config.yaml
image_size: 32
crop_scale_min: 0.5
fused_qkv: true
label_smoothing: 0.1
residual_init: "none"
beta2: 0.95
shampoo_beta: 0.95
max_precond_dim: 1536
Rows from block 5 of a small image classifier, named by matrix and row number. Rows with one number belong to one neuron. Each number is 128 + 24 x the weight over its row's rms, rounded and kept within 0 to 255. All counts start at 0. After the name is the row's rms in percent of the matrix's.
After each neuron's rows are labels from the 100 images, of 14976, where the neuron reaches its highest value: "strongest on" is what is common among them. Only what is clearly more common there than usual is listed. The data: photos of arthropod specimens (BIOSCAN-5M). In brackets: how many of the 100.
# fc1: MLP up (model.blocks.5.mlp.fc1.weight, 384x96), inputs 0-95
# fc2: MLP down (model.blocks.5.mlp.fc2.weight, 96x384, transposed), outputs 0-95

fc1.0 102 [175  96 129 128 127 105 125 134 101 135 135  86 124 127 176 147 164 117 114 113 107 145 109 151 118 115 104 150 138  68 122 130 116 106 110 124 102 134 166 131 150  87 126 140 104 110 114 142 132 143 110 167 109 130 148  98 132 127 119 161 127 105 145 115 134 146 170 148 115  89 120 137  89 144 136 110 134 118 119  86 207 119 139 190  93  96 125 164 147 110 135 106 160 135 107 121]
fc2.0 099 [120 119 166 123  90 171 161  93  91 141 129 140 115  95 128 111 132 147 162 142 108 170 157 105 167 122 171 112 141 115 144 152 123 136  98 112 113 134 130 139  83 112 123 124 148 139 126 106 131 159  86 128  82 116 161 128 117 131 118 100 143 121 122 134 154 153  93 157 161 160 116 143 155  95 142 143 142 139 112 110 110 136 118 115 114 145 122  72 168 128 135 165 187 108  87 148]
strongest on: class Arachnida (26)

fc1.354 115 [144 107 165 129 122 132 131 161 134  93  88 102 137 114 145  88 116 137 157 129 189 145 158 153 131 120 134 158 133 167 142 119 124 159 107 136 180 138 125  97 104 120 136  64 118 144 123 121 175 154 131 120  98 153 140 105 123 122 106 132 152 174  98 152 119 145  99 141  87 146  90 135 143 130 149 147 158 114 113 122 166 109 134 112 150 131  95 158 120 100 119 111 172 140  96 147]
fc2.354 121 [101 166 171 152  65 126 137 132 125 181  85 118  92 115 156 152 144 123  66 156 160 134 121 148 125 168 123 130 135 113 123 106 123 158 143 166 123 133 120 121 157 128 103 158 109 167 140 104 105 126 118 133 116 116 127 139  91 108 125 140 116 150 111 109 137 122  91 133 166 139 149 131 128 152 148 160 132 148 160 131 101 181 157  89 155 121  90 103 162 139 118 141 114 103 115 129]
strongest on: order Diptera (65)

fc1.242 082 [108 106 136 101 150 112 107 126 137 145 140 147 130 120 124 161 124 144 137 111  78  91 164 207 127 137 124 133 114 121 108 140 117 130 126 127 128  85 150 130 150 137 155 116  89 111 103  97 137 105 156  78 149 161 112  97 138 153 105 139 127 104  89 126 163 179 124 152 147 162  96  90  88 117  84 158 131 137 124 110 103 112 118 151 142 111 125 129 100 134  86 149 151 155 146 120]
fc2.242 089 [152 115 106 122 114 119 119 129 137  91 126 134 146 135 157 112 155  73 163 119 133 153 106 113 126 132 164 124 153 154 146 110 148 102 136 121 172 143 112 113 128 129 129 149 129 122 135 124 117 142 120 115 155  99  92  76 115  96 131 138 171 162 127 149 127  66 119 154  76 121 143 147 164 161 138  75 127  81  81 107 135 111 128  83 153 120 174 114 146 129 139 127 122  88 113 139]
strongest on: order Hemiptera (31)

fc1.374 075 [106 139 148 104 149 120  77 123 108 149 127 119 110 150 115  88  91 118 120 133  99 124 163 103  93 128 103 152 155 121 110 145 136 163 143 142  94 138 117 145 126 141 141 107  93 100  98 139 159 135 131 124 148 103 124  93  86  96 102 180  97 121 119  77 173 174 123  82  98 124 135 105 140 135 165 136 154 125  89 121 163 126 120 100 152 167 130 155 132 142 147 132 142 145 160 140]
fc2.374 085 [126  99 113 133 141 184 159 128 135 132 156 142 144 140 165 123 107 129 120  94 150  86 110 110 155 159 136 121 139 152 120 123 139  88 110 140 131  80 126 128 120 137 155  85  87 144  95 135 129 146 121 152 122 180 124 147 154 140 155 117 104 135 151 146  95  84 173 150 118  80 147 112 158 169 106 132 108 129 158 131  93 131 139 154 123 106 101  93 114 123 179 134 156 116 111 101]
strongest on: order Coleoptera (37)

fc1.216 116 [114 133  97 123 131 125 145 101 121 160 117 113 121 123 169 124 121 127 125 111 138 143 174 133 125 102 157 147 178 137 148 109 136 156 105 147 120 108 146 112 101  94 126 128 118  80 189 140 105 176  99 124 116 101 128 131 109 125 115 134 150 131 161  99 101 122 127 108 106 155 124 166  81 167 116 140 116 172 106 101 105 103 158  91 122 121  76 118  85 124 158 143 135 107 124 179]
fc2.216 108 [128 148 136 174  98 124 152 160  93 122 173 111 135 118 117 169 119 147  90 100 115 111 124 148 154 152 145 187 124 105 145 121 140  67  92 137 111 127 147 125 115 124  89 102 117 168 118 107 144 104 141 109  84 135 156 134 129  95 138 145 141 125 157 118 111 146 162 109 125 142 142 160  88 134 171 120 113  93 154 116 134 101  89 159  95 171 110 125 126 133 147 138 160 128 107 123]
strongest on: order Lepidoptera (71); family Tineidae (25)

fc1.134 099 [169 104 107 127 129 158 115 109 141 153 148 137 156 170 184 209 157 148 103 138 161 155 158 164 136 106 153 157 106 159 150 112 135 154 125 148 128 140 166 125 139 125 104 127 125 136 113 117 177 145 135 140 115 125 147 113  93 128 140 130 142 109 140  88 118  87 105 145 110 117 106 106 108 145 123 132 160 150 146 121 163 110 149 182 129 115 160 161 157 126 135 118 121 101 131 102]
fc2.134 095 [125 143 148 128 157  91 149  94 145 108 148 159 127 103 125 103 145 134 138 125 131 157 138  98 114 143 155 121 165  73 117  86 116 103 123 135 128 123 111 144  87 169 132 151 136 159 126 185 113 111  93 166 127 105 122 153 171 109 106 142 140 133 133 106 114 119 155 171  98 169 150 150 123 129 100 136 133 107 174 114 121 180 172  96 142 138  96  98 122 137 119 123 141 156 165 121]
strongest on: order Psocodea (34); family Lepidopsocidae (25)

fc1.332 102 [151 144 118 132 151  98 135 182 141 160 172 133 104 146 137 128  94 131 100 101 113 136 158 127 114 118 115 121 165  85 167 128 134 152 142 170 115 127  71 123 135 148 110 102 123 114 134 152  74 180 138 131 108 140 108 123 173 158 161 110 143 107 108 164 118  81 143 125 121 132 124 131 125 135 126 158 107 126 113 133 164 134 167 112 132 104 131 139 134 136 186  99 107 109 170 124]
fc2.332 091 [125 162 163  93 110 133 116 161  78 152 123 111 124 158  97 149 141 139  92 136 119 135 109 124  92 130 119 151 121 123 105 188 131 107 127 115 148 126 123 136 152 113  96 162 187 116 163 106 161 122 146 146 125 131 114 144 112  73 158 113 117 133 102 151 160  88 135 102 176 129 128  96 110 148 120 127  94 141 175 143 124  93 132 101 112 117 163 105 113 111  98 102 142 102 125 130]
strongest on: order Lepidoptera (58)

fc1.246 060 [ 99 111 146 133 180 126 101 148 164  89 150 146  82 157 134 124 141 130 133 117 134 122 116 153 127 157 113 157 116 132 128 101 150 103 129 152 108 130 115  73 163 129 140 149 142 158  95  96 142  89 105 125 134 134 102 134 119 168 110 149 148 150 161 100 114 142  72 146 107 122 121 117 149 130  75 121 117 153  85  90 127 152 121 157 107 147 169 133 146 140 144  84 152  96 117 149]
fc2.246 058 [133 175 120 144 111 134 101 114 118 152  73 105 135 133 104  98 110 128 101 147 133 122 118 117 180  87 156 116 168 182 162 181 136 163 139  95 153 130 139 137 152 131 123 153 122 113 112 134 135 138 113 140 167 145 151 131  93 128 131 138 167  88  88 123 114 139 123 148 148 105 129 167 158 126 159 153 133  98 137 117 102 111 123 129 170  92  87 126 108 132 139 119 176 148 133 114]
strongest on: order Hymenoptera (50)

fc1.25 106 [155  97 139 130 164 154 100 151 182 175 124 114 101 144 148 154 124 121 101 102 152 128 108 133  92  73 147 131 137 125  82 111 147 112 151 124 105 155 106 115 162 142 146 109 105 145 123 110  84 119 176 125 121 126 115 105 140 135 158 101 147 138 156 133 146 165 102 157 145 147 164  77 120  90 146 161 125 120 150 104 130 109 126 178 101 125 142 117 164 116 120 134 139 164 141 127]
fc2.25 097 [ 91 165 129 115 135 131 107 149 124 128 126 123 160 137 142 133 126 154 144 104 127 134 102 132 122 124 148 154 104 171 101 170 148 102 127 139 180  85 144 112 141 159 133 113 172 127 137 143 139 164 110 120 128 141 145 146 142 129 107 140 105 122 144 162 166  99 183 156  96 122 121 147 125 154 132 138 144 143 132 152 119 176 109 171 176 166 150 107 138  81 138 109 150  93 135  70]
strongest on: order Lepidoptera (81); family Gelechiidae (27)

fc1.123 118 [138 138 134 107 162  94  83 136 113 151 100 151 160 116 113  94 125 109 136 124 123 111 108 118 128 122 130 131 121 118 129 163 127  96 105 121 127 122 161 170 161 159 122  91 150 106 154 150 178 144 147 115 165 100 148 158  96 163 137  95 127 126 125 183 112 158 118 119 104  94  91 101 127 152 122 132 152 125 150 128 117 116 115 198 125 137 154 149 183 140 101  95 144 118 135 103]
fc2.123 110 [113 143  82  90 140 160 154 135 123 154 141 141 151 139 125 132 121 106 143 155 100 131 121 139 134 126  95 135  84 130  90 146 101 148  97 137 130 128 153 121 130 114 122 115 104 111 108 155 130 143 103  98 105 134 164 178 160 149 157 131 124 144  93 159 140 147 113 135 144 141 127 127  79 106 164  62 137 120 111 126  95 168 125 148 119 127 184 154 110 161  97  87  97 147 137 167]
strongest on: order Diptera (72)

fc1.274 144 [163 131 172 166 101 151 181 167 122 112  97 114 152 103 118 154 138 147 140 145 110 129 121  94 113 167 103 158 130 137 147 132 134 104 142 131 118 115 135 103 116 129 133  92 112 126  98 128 120  74 127 104 118 128  72 102 114 102 178 129  74 155 162  93 131 143 157  88  96  92 119 118 103 131  94 159 143 107 119 165 117 135 133 124 118 111 138 135 151 140 101 138 115 101 126  95]
fc2.274 114 [110 111 198 118 108 118 194  97 100 148 118 102 137 154  89 125 125 108 116 119 164 140 140 118 123 141 166 135  82 129 149 166 121 137 122 127 108 134 163 109  69 129 131  98 145 110  75 123 134 117 146 100 147 111 114 114  84  94 141 106 153 140 119 108 119 122 127 134 125 138 110 108 122 175 172 124 119 152 142 143 108 114 112 105 128  88 163 128 119 110  91 155 143 133 158 145]
strongest on: order Diptera (100)

fc1.67 095 [108 152 106 145 131 145 112 120 125 106 105 124 129 143 122 104 121 156 133 164 151 174 100 165 136 141 150 127 135 152 157 142 146 132 138 154 121  90  91 134 106 176 154 133 147  90 110 100 131 106 123 120 145 116  81 145 112 153 179 135 126 133 163 132  69 131 156 130 154 108 121 126 108 135  48 129 116 108 131 112 121  87 146 136 124 114 114 130  76 130 135  98 113  84 114  93]
fc2.67 093 [ 78 138 110 112 173 138 126 168 116 153  99 135 133 117 130 129 124 120  99 120 121 147 101 111 161  87 120 175 112 175 130 114  93 123 157 123 156 123 131 164 161  85 154 131 165 142 135 118 178 177 126 139 126  90 136 155 141 142 127 106 127 139 102  92 125 141 122 143  94 124 139 126 135 114 144 120  98  78 129  84 142  93  94 130  81 113 119 139 161  97 143 107 141 121  99 115]
strongest on: order Psocodea (40); family Lepidopsocidae (26)

fc1.175 102 [161 125 114 109 111 145 145 105  98 136 158 128 137 101 115 125  76 124 132 135 124 105 101 155 128 131 190 132 151 132 134 135 149  75 130 105 124 114 178 163 160 105 130 145 127 148 103 110 116 137 122  96  97 106 146 138 125 121 120 110 110 192  95 126 123 162 132 108 118 130 118 129 167 120 147 157  95 144 128 128 117 111 187 121 162 160 140 152 181  96 158 138  94 126 114 161]
fc2.175 114 [144 138 112 160 176 125 135  93 108 141 135 169 101 145  95 140 124  82 103 134 135 151 131 105 119 120  95 138 131  95 101 129 137 109 145  95 128 107 147 146 143 143 178 138 137 108 146 110  95 158 108 166 146 116  98  96 140 119 145  99 114 191 127 123 121 121 118 115 163 152 127 132 154  76  65 129 171 139 145 135 118 140 152  81 152 155 104 129 132 159 133 107 145 138 150 104]
strongest on: order Hymenoptera (41)

fc1.119 068 [132  98 121 143 148 147 151 114 154 124 116 114 167 112 113 148 117  99 105 124 124 122 122 121 117 106 165 174 124  96  95  97 142 162 151 125 170 139 167 148 169 126 171 126 129 151 102 134 129 149 146 154 164 169 181 140  88 123 136  93 115 134 139  88 176 112 132 102 116 101 138 121 137 108  74  94 128  81 138 136 141 100 138 156 150 108 114 133 125 110 151  95 130 110  93 117]
fc2.119 077 [123 137 152  88 132 128 125  90  86 121 100 136 115  95 102 128 126 119 117 132  99 133 147 135 163 166 116 122  87 205  92  88 121 129 147  99 131  74 132 154 130 135 105 166 159 112 133 122 139 119 149 139  79 145 134 111 158  98 157 143 113 118 138 130 121 153 128 117 117 118 159  91 126 132 161 178 132 162 116 155 122 155 159 158  95 121 124 113 149 143 109 170 126 158 121 118]
strongest on: order Diptera (66)

fc1.370 100 [139 128 162  82 133  82  87 152 123 139 107 126 150 120 121 174  98 153 138  88 127 140 145 138 128 156 107 122 104 142 106 106 113 124 103 110 120 113 142 125 114 163 129 145 149 142 148  74 177  73 136 133 115 109 109 108 144  80 116 142 132 117 134 117 137 116 115 113 126 165 156 139  83 125 113 100 136  92 143 162 168  93  81 153 103 143  98 137 108 120 162  86 137 113 137 136]
fc2.370 111 [ 99 123 139 111 166 109 106 103 106 148 154 127  96 135 130 128 156 114 140 119 136 118  99 125 124  72 112 108  76 130 128 102 111 151 152 132 110 104 151 142 151  85 123 147 159 119 144 133 127 128  86 119 146 113 146 137 110 139  69 151 118 146 111 174 113 118 127 112 110  77 108  98 159 192 108 138 120 143 120 149 117 174 152 169 120  92 119 163 104 107 103 122  91 148 134 134]
strongest on: family Sphaeroceridae (25)

fc1.207 103 [139  81 110 123 137  82 125 107 120 148 111 167 130 137 130 116 161  94 115 125 128 121 156 114 156 124 144 138  79 168 163 131 101 134 133 121 133 163 142 101 132 109 149 134  88 124 128  74 156 115 128 119 147 157 143  93 122 163 136 139 120 107 118 157 161 155 113 123 124 121  87 131 139 153 162 144 114 109 128  64 123 135 140  97 115 183 113  99 151 115 138 185 151 161 127 158]
fc2.207 115 [120  92 157 147 132 119 128 177 151  96 130 118 156  80 108 132 162 132  72 143 117 134 100 109 143 145 125 126 145 103 154 151 108 125 114 129 126 147 136 128 123 112 170  95 162 104 142 139 184  94 128 126 128 118 145 103 121 143 111  95 132  78 159 125 157 108  54 109 149 115 161 134 120 116 162 163 105 126 100 150 132 117 115 117 156 118 167 137 153 130 176 114 128 120 105 124]
strongest on: order Coleoptera (59)

fc1.296 126 [169 144 103 175 142 111 128  87 130 128 158 184  99 128 137 141 109  97 104 159 134 154 144 103 127 111 146 127  95 130 127  81 146 110 125 122 127 102 136 101 126 122 116 105 162 158 131  81 119 157 124 115 142 108 119 144 179 157 162 162 141 115 137 124 146 159 121 131 143 149 124 174 141  81 126 107 127 108 136  99 131  64 137 146 134 132  97 108 117 131  80 175 108 140 115 141]
fc2.296 121 [111 143 128 130 120 100 140 100 170 106 122 115 121 110 114  91 128  94 139 157 117  84 119  79 172 132 110 137 150 142  99 117 120 142 129 131 101 117 133 137 141 116  93  99 145 119 121 188 117 173 116 161 147 184  82 116 111 127 130 124 129 135 152 151  80 150 143 111 134 148 142 175 140  96 168 112 155 111 101 114 166 128 135 117 154 102 159 111 154  91 118 103 110 109 112 101]
strongest on: order Hemiptera (54)

fc1.376 083 [150 147 158 191 137 108 101 127  92 149 131  83 117 111 126 115  96 147 137  82 116 124 109 151 127 141 155 176 152 116  88 153 115  84 130 144 119 131 153 152 137 150 138 128 119  94 111 118 142 116 107 117 106 129 174 125 133 176 128 115  91 162 100 118 144  77 165 146 138 150 138 150 100 105 126 111 115 150 145 107 110 108 140 104 148 121 116 155 137 117 115  86 173 105 135  87]
fc2.376 089 [ 86 134 143 109 119 124 167 148 123 132 118 153 105 137 146 174 122 128  95 123 147 127 146 132 123 131 120  55 119 132 113 166 113 128  75 135 110 166 139 131 136 115 143 127 118 168 122 106 132 104 102 126 127 120 119 147 135 142  92 103 171 131 128 147  99 161 132  88 124 110 140  92 109 123 155 156  99 111 108 169  99 108 135 106 105 122 106 111 146 158 138 126 106 219 135 146]
strongest on: order Hymenoptera (59)

fc1.382 083 [113 128  99 133 156 108  72 106  93 116 132 170 136 113 147 144 114 163 137 147 131 148 159 104 105  59 131 136 199 102 106 128 101 118  99  78 150 102 114  87 139 145 127 141 146 112 101 150 143 103 126 126 110 121 129 163 104 110 151 141 126 126  95  97 118 168  89 129 114 142 128 135 126 166 146 116 121 127 121 164 130 144 119 158 146 139 108 113 124 132  69 122 153 117 104 127]
fc2.382 089 [141 103  91 101 121 119 124 162 123 143 116 122 144 137 132 114 155 150 123  80 130  81  93 176 157 129 117 177 117 103 136 132 140 169 148 144 135 133 115 107 106 119 147 109 116 185 115 128 110 149 112 153 116 141 112 108 154 116 116 139 133 143 182 129  76 144  94 122 156 119 165 133  89  95 125 111  94  98  97 123 113 127 112 135 169 156 104 165 109 127 181 126  97 126 141 117]
strongest on: order Hemiptera (48)

fc1.158 089 [133 110 136 130 157 144  84 112 143 144 144 127 187 127  99 135 137 125 110 104 125 146 158 116 125 123 110 119 138 133 120 143 145 113  94 104 143 144  76 141 157 137 157 148 116 149 137 139 124 149 134 122 164  70 110  99 120 130 148 123 133 109 151 116 100 140 158  51 119 101 139  85 104 125 115 172 141  88 148 176  84 112 129 142  98 150 119 151 133  91 113 149 152 166 151 130]
fc2.158 094 [139 152 139 118 130 104 107 146 120 120 145 164 134 154 109 122 164 156 114 143 152 115 107 168 118 126 156 100  77 152 113 123 141 110 154  95  98 128 116 128 151 126 143 109 217 147  90 173 101 112 146 163 123 143 134  71 107 137 113 112 130 141 135 114  90 102 105 137 159 136 127 146 168 100 114 112 150 144 123 128 110 119  84 134 148 144 109 110 130 122  89 146 116  97  88 108]
strongest on: order Hymenoptera (63)

fc1.168 121 [ 71 130 138 134 124 144 120 188 124 132 135 116 115 124 184 140 122 107  92 140 170 128 105 153  98 139 139 105 157 179 128 178 122 108 113 161 154  97  98 119 145 131 136 149 121 102 118 120 123 148 103 113 156 163 133  87 130 140 119 116 114 140 149 114  77 108 146 143 155 129 137 110  97 118 116 139  94 160 148 156 106 123 160 114 165 102  93 109  82 133 129 157 141 149 100 108]
fc2.168 105 [172 121 138 149 146 147  75 151 133 137  78 121 145 139 165 148 144 106 154 125  87 107 136 107 129 152 161 113 170 141 117 109 104 196 160 119 127 119 101 183 146 122 150 120 131  71 134 117 118 159 111 157 143 126  73 101 123 116 113 169 159 134 132 105 133 116 150 145 113 159 158 127 131 126 121 131 112  96 171 111 135 127 136 119 143  99 154 124 131 113 145 118  99 137 110 156]
strongest on: order Psocodea (40)

fc1.266 103 [165 146 107 187 114 155 150 103 113 152 148 110 139 104  95 127 113 160 164 121  83 159 140 103 157  94  86  80 136 175  93 120 111 140  96 110 135 117 142 114 135 160 143  93 169 170 125 119 164 123 110 119  93 143 116 122 140 134 139 158 110 113 106 119 103 154 131 142 118 114 113 152 125 148  97 138 133 108 124 156 150  85 111 118 102 145 143 102 173 122 100 127 150 139 160 131]
fc2.266 101 [ 81  87 128  96 147 127  90 149 132 156 119 126 180 125 152 160 157 115 100 153 174 132 100 114  96 146 145 121 152 110 174 125 102  67 141  91 134 146  85 108 132 117 116 142  98 119 154 136  98 101 122 149 121 147 106 118 135  86 125 114 138 125 150 127 123  95 148 103 107 125 140 108 118 135 152 100 116 159 100 133 103 106 100 109 177 124 110 115 144 149 166 119 134 130 174 126]
strongest on: order Psocodea (39)

fc1.299 126 [132 110 117 102 107 132 125 125 205 115 149 104 107 132 115 109 113 101 133 122 151 153 127 115 117 142 135 142 166 121 171 121 117 137 128 101  97 192 127 144  99 108 147 161 111 153 145 121 140 155 151 106 120 131 164 156  83 100 128 134  62 107 121 128 109 121  96 149  93 143  92  67 148 130 136 116 110 119 115 105 129 109 176 101 130  95 150 153 130 115 130 138 111 119 162 138]
fc2.299 100 [184 138  82  96 128 144 148 154 148 100 161  83 143 129 107 120 153 171 134  80 100 136 121 158 142 159 132 120 100 126 134 112 106  81 157 134 133 161 127 127 155 148 130 137 158 131 121 114 102 151  91 126 111 131 136 111  80  80 124 148 127 116 106 158 128 132 143 112 102 113 127 173 148 119 183 138 144 137 146 134 180 113 120 140 127  83 154  99  93 104 130 119 139 117 142 135]
strongest on: order Hymenoptera (89); family Figitidae (29)

fc1.310 097 [188 148 127 127  93 118 150 148 134 154 141 155 109  89 128 122 147 142 130  85 138 139 142 171 135 126 119 131 104 136 143 147  89 123 111 157 153 128 121 105 146  86 139 121 133 137 120  99 108 132 143 110 124 124  80  97 176 134 164 130 137  93 143 126  67 132 104 131 155 137 150 130  76 145 129 174 141 131 126 156  62 146 160 118 131 117  74 132 156 104 116 125 145 128 110 117]
fc2.310 089 [ 89 100 107 107 108 155 156 106 111 118 154 133 101 119 132 147 172 157 156 153 140 107 138 117 108 124 108 172 128 164  94 129 125 160 132 118 137 208 159 136 104 177 130  87 118 139 138 151 137 109 125 152 109 132 114 112  95 151 130 133  92 128 133 137 147 108 129 190  98 141 122 153 150 169 152  94 134 130 103  91 131 133  96 135  88 135 128 162 134 138 123 129  87 135 135 136]
strongest on: order Lepidoptera (48)

fc1.71 099 [116 137  85 135 135 131 139  97  60 120 130 120 151 154  93 154 106 125 130 104 116 143 115 141 145 101 133 124 125 133 133  86 126 118 178 134  99  95 164 170 159 135 101 141 139 138 143 134 101  85 123 109 168 140 123 127 174 168 116 128 128 155 150 129 120 126  98  93 129 139 183  75 147 124 136 122 107 147 179  92 109 111 130 137 121 105 149 156 115 107 121 136 111  85 144 151]
fc2.71 122 [158 148 139 111 179 175 122 129 107 164 121 129 126  86 140  90 176 126 109  90 141 101 126 125 148 123 164 143 105 106 117 155 141 148 157 167 128  91 143 127 119  95 171 143 175 158 134  83 130 151  91 115 133  95 123 135 110 116 115  96 142 110 101 141 128 146 110 125 139 137 158  69 142 103 129 100 125 159 163 157  87 155  93 124 113 115  94 120 130 120 104 130 125 132 125 131]
strongest on: order Psocodea (30)

fc1.82 108 [151 139 128 127 184 105 140 131 169 138 127 159 100 104 137 149 158 101 131 124 140 141 120 141 108 111 178 124 146 113 145  94 133  73 167 105 123 135 146 126 134 129 141 123 103 150 162 139  73  58 154 126 122 103 142 103 144 150 149 141 146  88 141 139 157 149 110  80 131 134 142 132 111 145 127 172 114 150 145 118 137 117 129  96 109 158 138 135 120  85 152 105 117  85 164 145]
fc2.82 105 [132  87 143 122 133 141  78 139 131 155  72 133 139 165 147 129 138 162 137 128 123 117 146 102 143 143 178 132 135 114 129 134 187 114 137 139 160 113 130 144 102 112 131 120  92 104 135 150 157 194 130 136 115 142 132 104  97 143 106 112 136 130 113 104 126 117 156 117 126 112 131 146  93 167 104 154  95 171 131  94 107 108 132 145 162 167  80 100 101 126 138 136 141 166  83 110]
strongest on: order Lepidoptera (54)

fc1.375 069 [130 128  31 128 142  83  96 137  99 148 123 129 187 114 157 146 110 162 140 111 152 121 124 121 107 130 113 168 101 137 106 144 131 141 152 100 124 161 142 136 134 115 115 142 140 132 147  82 162 130 138 131 107  92  96 167 117 117 130 104 122 108 108 106 125  72 110 140 112 126 121 152 156 128 121 127 115 128 126 125 148 103  99 150 140 117  89 138 154 110 158 100 118 127 188 136]
fc2.375 084 [129 150 164 154 119 166 129 104  86 152 121 178 101 107 151 111 117  95  98 125  65 126 101 125 103  90 101 122 138 148 162 136 146 114 140 119 107 103  88 147 136 115 119 126 149 157 133 133 120 146 107 165 149 119 142 148 136 115  87 134  93 116 174 125 149 103 145 151 108 117 131 100 138 116 165 120  70 150 106 120 113 115  97 147  74 135 126 108 103  90 125 128 136  96  97 125]
strongest on: order Coleoptera (37)

fc1.345 069 [145 113 137 124 170  76 159 135 123 130 123 119 140 165 142 124 101 104 152 150 132 133 139 127 105 153 118 165 143 117 150 150 162  79 157 108 129  90 104 106  91  90 132 116 152 155 110 145 135 143 120  90 125  98 142 121 112 112 111 151 141 115 141 115 157 129 133 108  96 167 146 114 101 104 139 130 168  91 153  57 107 128 165 115 122 181 163 128 117 103 107 108 107 121 155 109]
fc2.345 076 [109 128 111 100 126 146 140 117 132  90 145 154 149 119  81 134 108 153 113 144  84 101 166 122  99 122 111  94 135 114 162 136 137 126  97 164 152 136 107 109 137 150 162 137  72 150 131 129 105 146 131 156 129  82 144 139 147 118 135 127 130 136  99 154 106 133 158 131 190 143 133 121 135 140 124 119 123 159 110 174 135 164 124 136 160  98 111 145 171 137 104 129 117 132  44 118]
strongest on: order Coleoptera (51); order Hemiptera (29)

fc1.104 098 [173 135 163 123 165 128 132  72 135 127 123 109 168  94 143 106 141 149 111 172 141 134 112 118 135 118 158 180 124 100 134 150 114 124 109 114 145 129 102 111 153  93 109 110  96 160 129 144 132 123 113 143 141 103 184 132  95 149 104 140 102 175 103 102  87 164 107  86 126 171 104 159 138 135 129 128 187 154 144 106 129 123 124 123 142 148 150 126 103 153 127 143 126 141 158 128]
fc2.104 095 [ 87 168 124 145 130 115 141 128 105 187 141 168  89 129 101 105 140 153 109 121 118 125 114 111 109 183 161 131 127  99 138 126 144 118  99 106 125 113 167 105 114 157 122 130 165 134 114 163 146 131 158 104 169 126  74 113 108 141 150 125 154  67  98 128 104 104  94 144 120 106 104  98 109 137 159 137 153 120 125 142 151 117  99 124  83 133 146  91 158 108 143 115 128 141 153 138]
strongest on: order Diptera (72)

fc1.341 091 [116 152 122 148  88 109 135 113 134 131 132 140 154 102 118 131  89 131 150 157 147 158 133 157 121 123 137 150  99 104 143 129 131 198 112 102  87 158 106 126 150 127 199 118 112 118 138  83 115 133 127 165 115 102 144 125 167 108  99 151  99  63 112 108 134  97 139 133 110  91 139 103 150 142 166 114 100 137 165 139 138 112 135  98 131 157 121 108 153 160 133 131 153 111 151 139]
fc2.341 094 [175 131 136 119 132 111 149 141 102 109 149 146 142 178 139 105 150 168 101 146 131 124 113 122 139 206 137 161 115  96 147 162 125 105 120 174 102 143 114 128 153  98 140 108 149 152 136 140 110 151 124  93 100 101 164 142 116 121 137 142 133 140 128 139 134 131  97  70 140 110 144 179 115 185 172 115 150 158 129 137 153 129 121  86 126 113 112 144 110 114 125 127 112 101 160 124]
strongest on: order Coleoptera (64)

fc1.65 105 [147 145 114 117 180  82 126 110 131 126  53 157 174 159 130 121 142 129 123 112 170 152 138 105 107 107 175 138 134 137 114 121 170 130 133 144 165  83 165 125 132 143 106 145 154 111 139  96 126 132  94 156 112  93 115 141 138 118 146 142 103  93 146 118 136 134 128 173 113 140 156 134 114 130 159 136 118 167 124 102 151 142 115 161 169  90 132 154 109 135 111 139  97 112  93 126]
fc2.65 116 [127  92 113 118 145  91  81 150 144 116 114 106 164 142 137 112 124 101 147 134 156 157 113 123 125 111 142 112 133 106 141 111 124 156  97 185  73 114 125 119  87  94 184  80 151 115 109 132 140 165  84 108 168  95 125 125 122 141 112 127 120 154 159 155 168 161 118 135 130 148 103 100 116  99 110 111 117 130  97 109 143 154 102 116 106 121 167 159 105 135 107 125  98 135 112 131]
strongest on: order Diptera (82)

fc1.372 114 [132  83 109 150 150 145  84 129 132 139 131  86 124  90 144 136 103 114 154  90 144 125 122 103 159 170  82 122 139 153 138 120  85 119 151 141 140 147  91 170 129 133 122 139 163 109 101 113 133 149 206 102 114 157 154 151 136 149 126 165 101  95 139 139 139 133 130 151 104 134 118 148 130 132 126 145 132 159 141  68 157 124 123 142 162 124 131 121 148 122 126  75 161 118 141 114]
fc2.372 096 [102 160 138 111 119 118 155 119 134  73 178 129 118 138 148 182  99 125 134 109 149 172 108 100 138 121 158  85 145 150 110  97 162 135 109 168 108 122 120 152 139  92 162  88 129 166 105  93 116 126 152 157 183 108 156 133 102  99 123 109 121 100 139  86 121  87 115 133  96 133 124 131 138 148 116 140  97 103 109 134 141 131 128 122 116 144 143 118  83 117 121 150 116 107 113 161]
strongest on: order Coleoptera (41)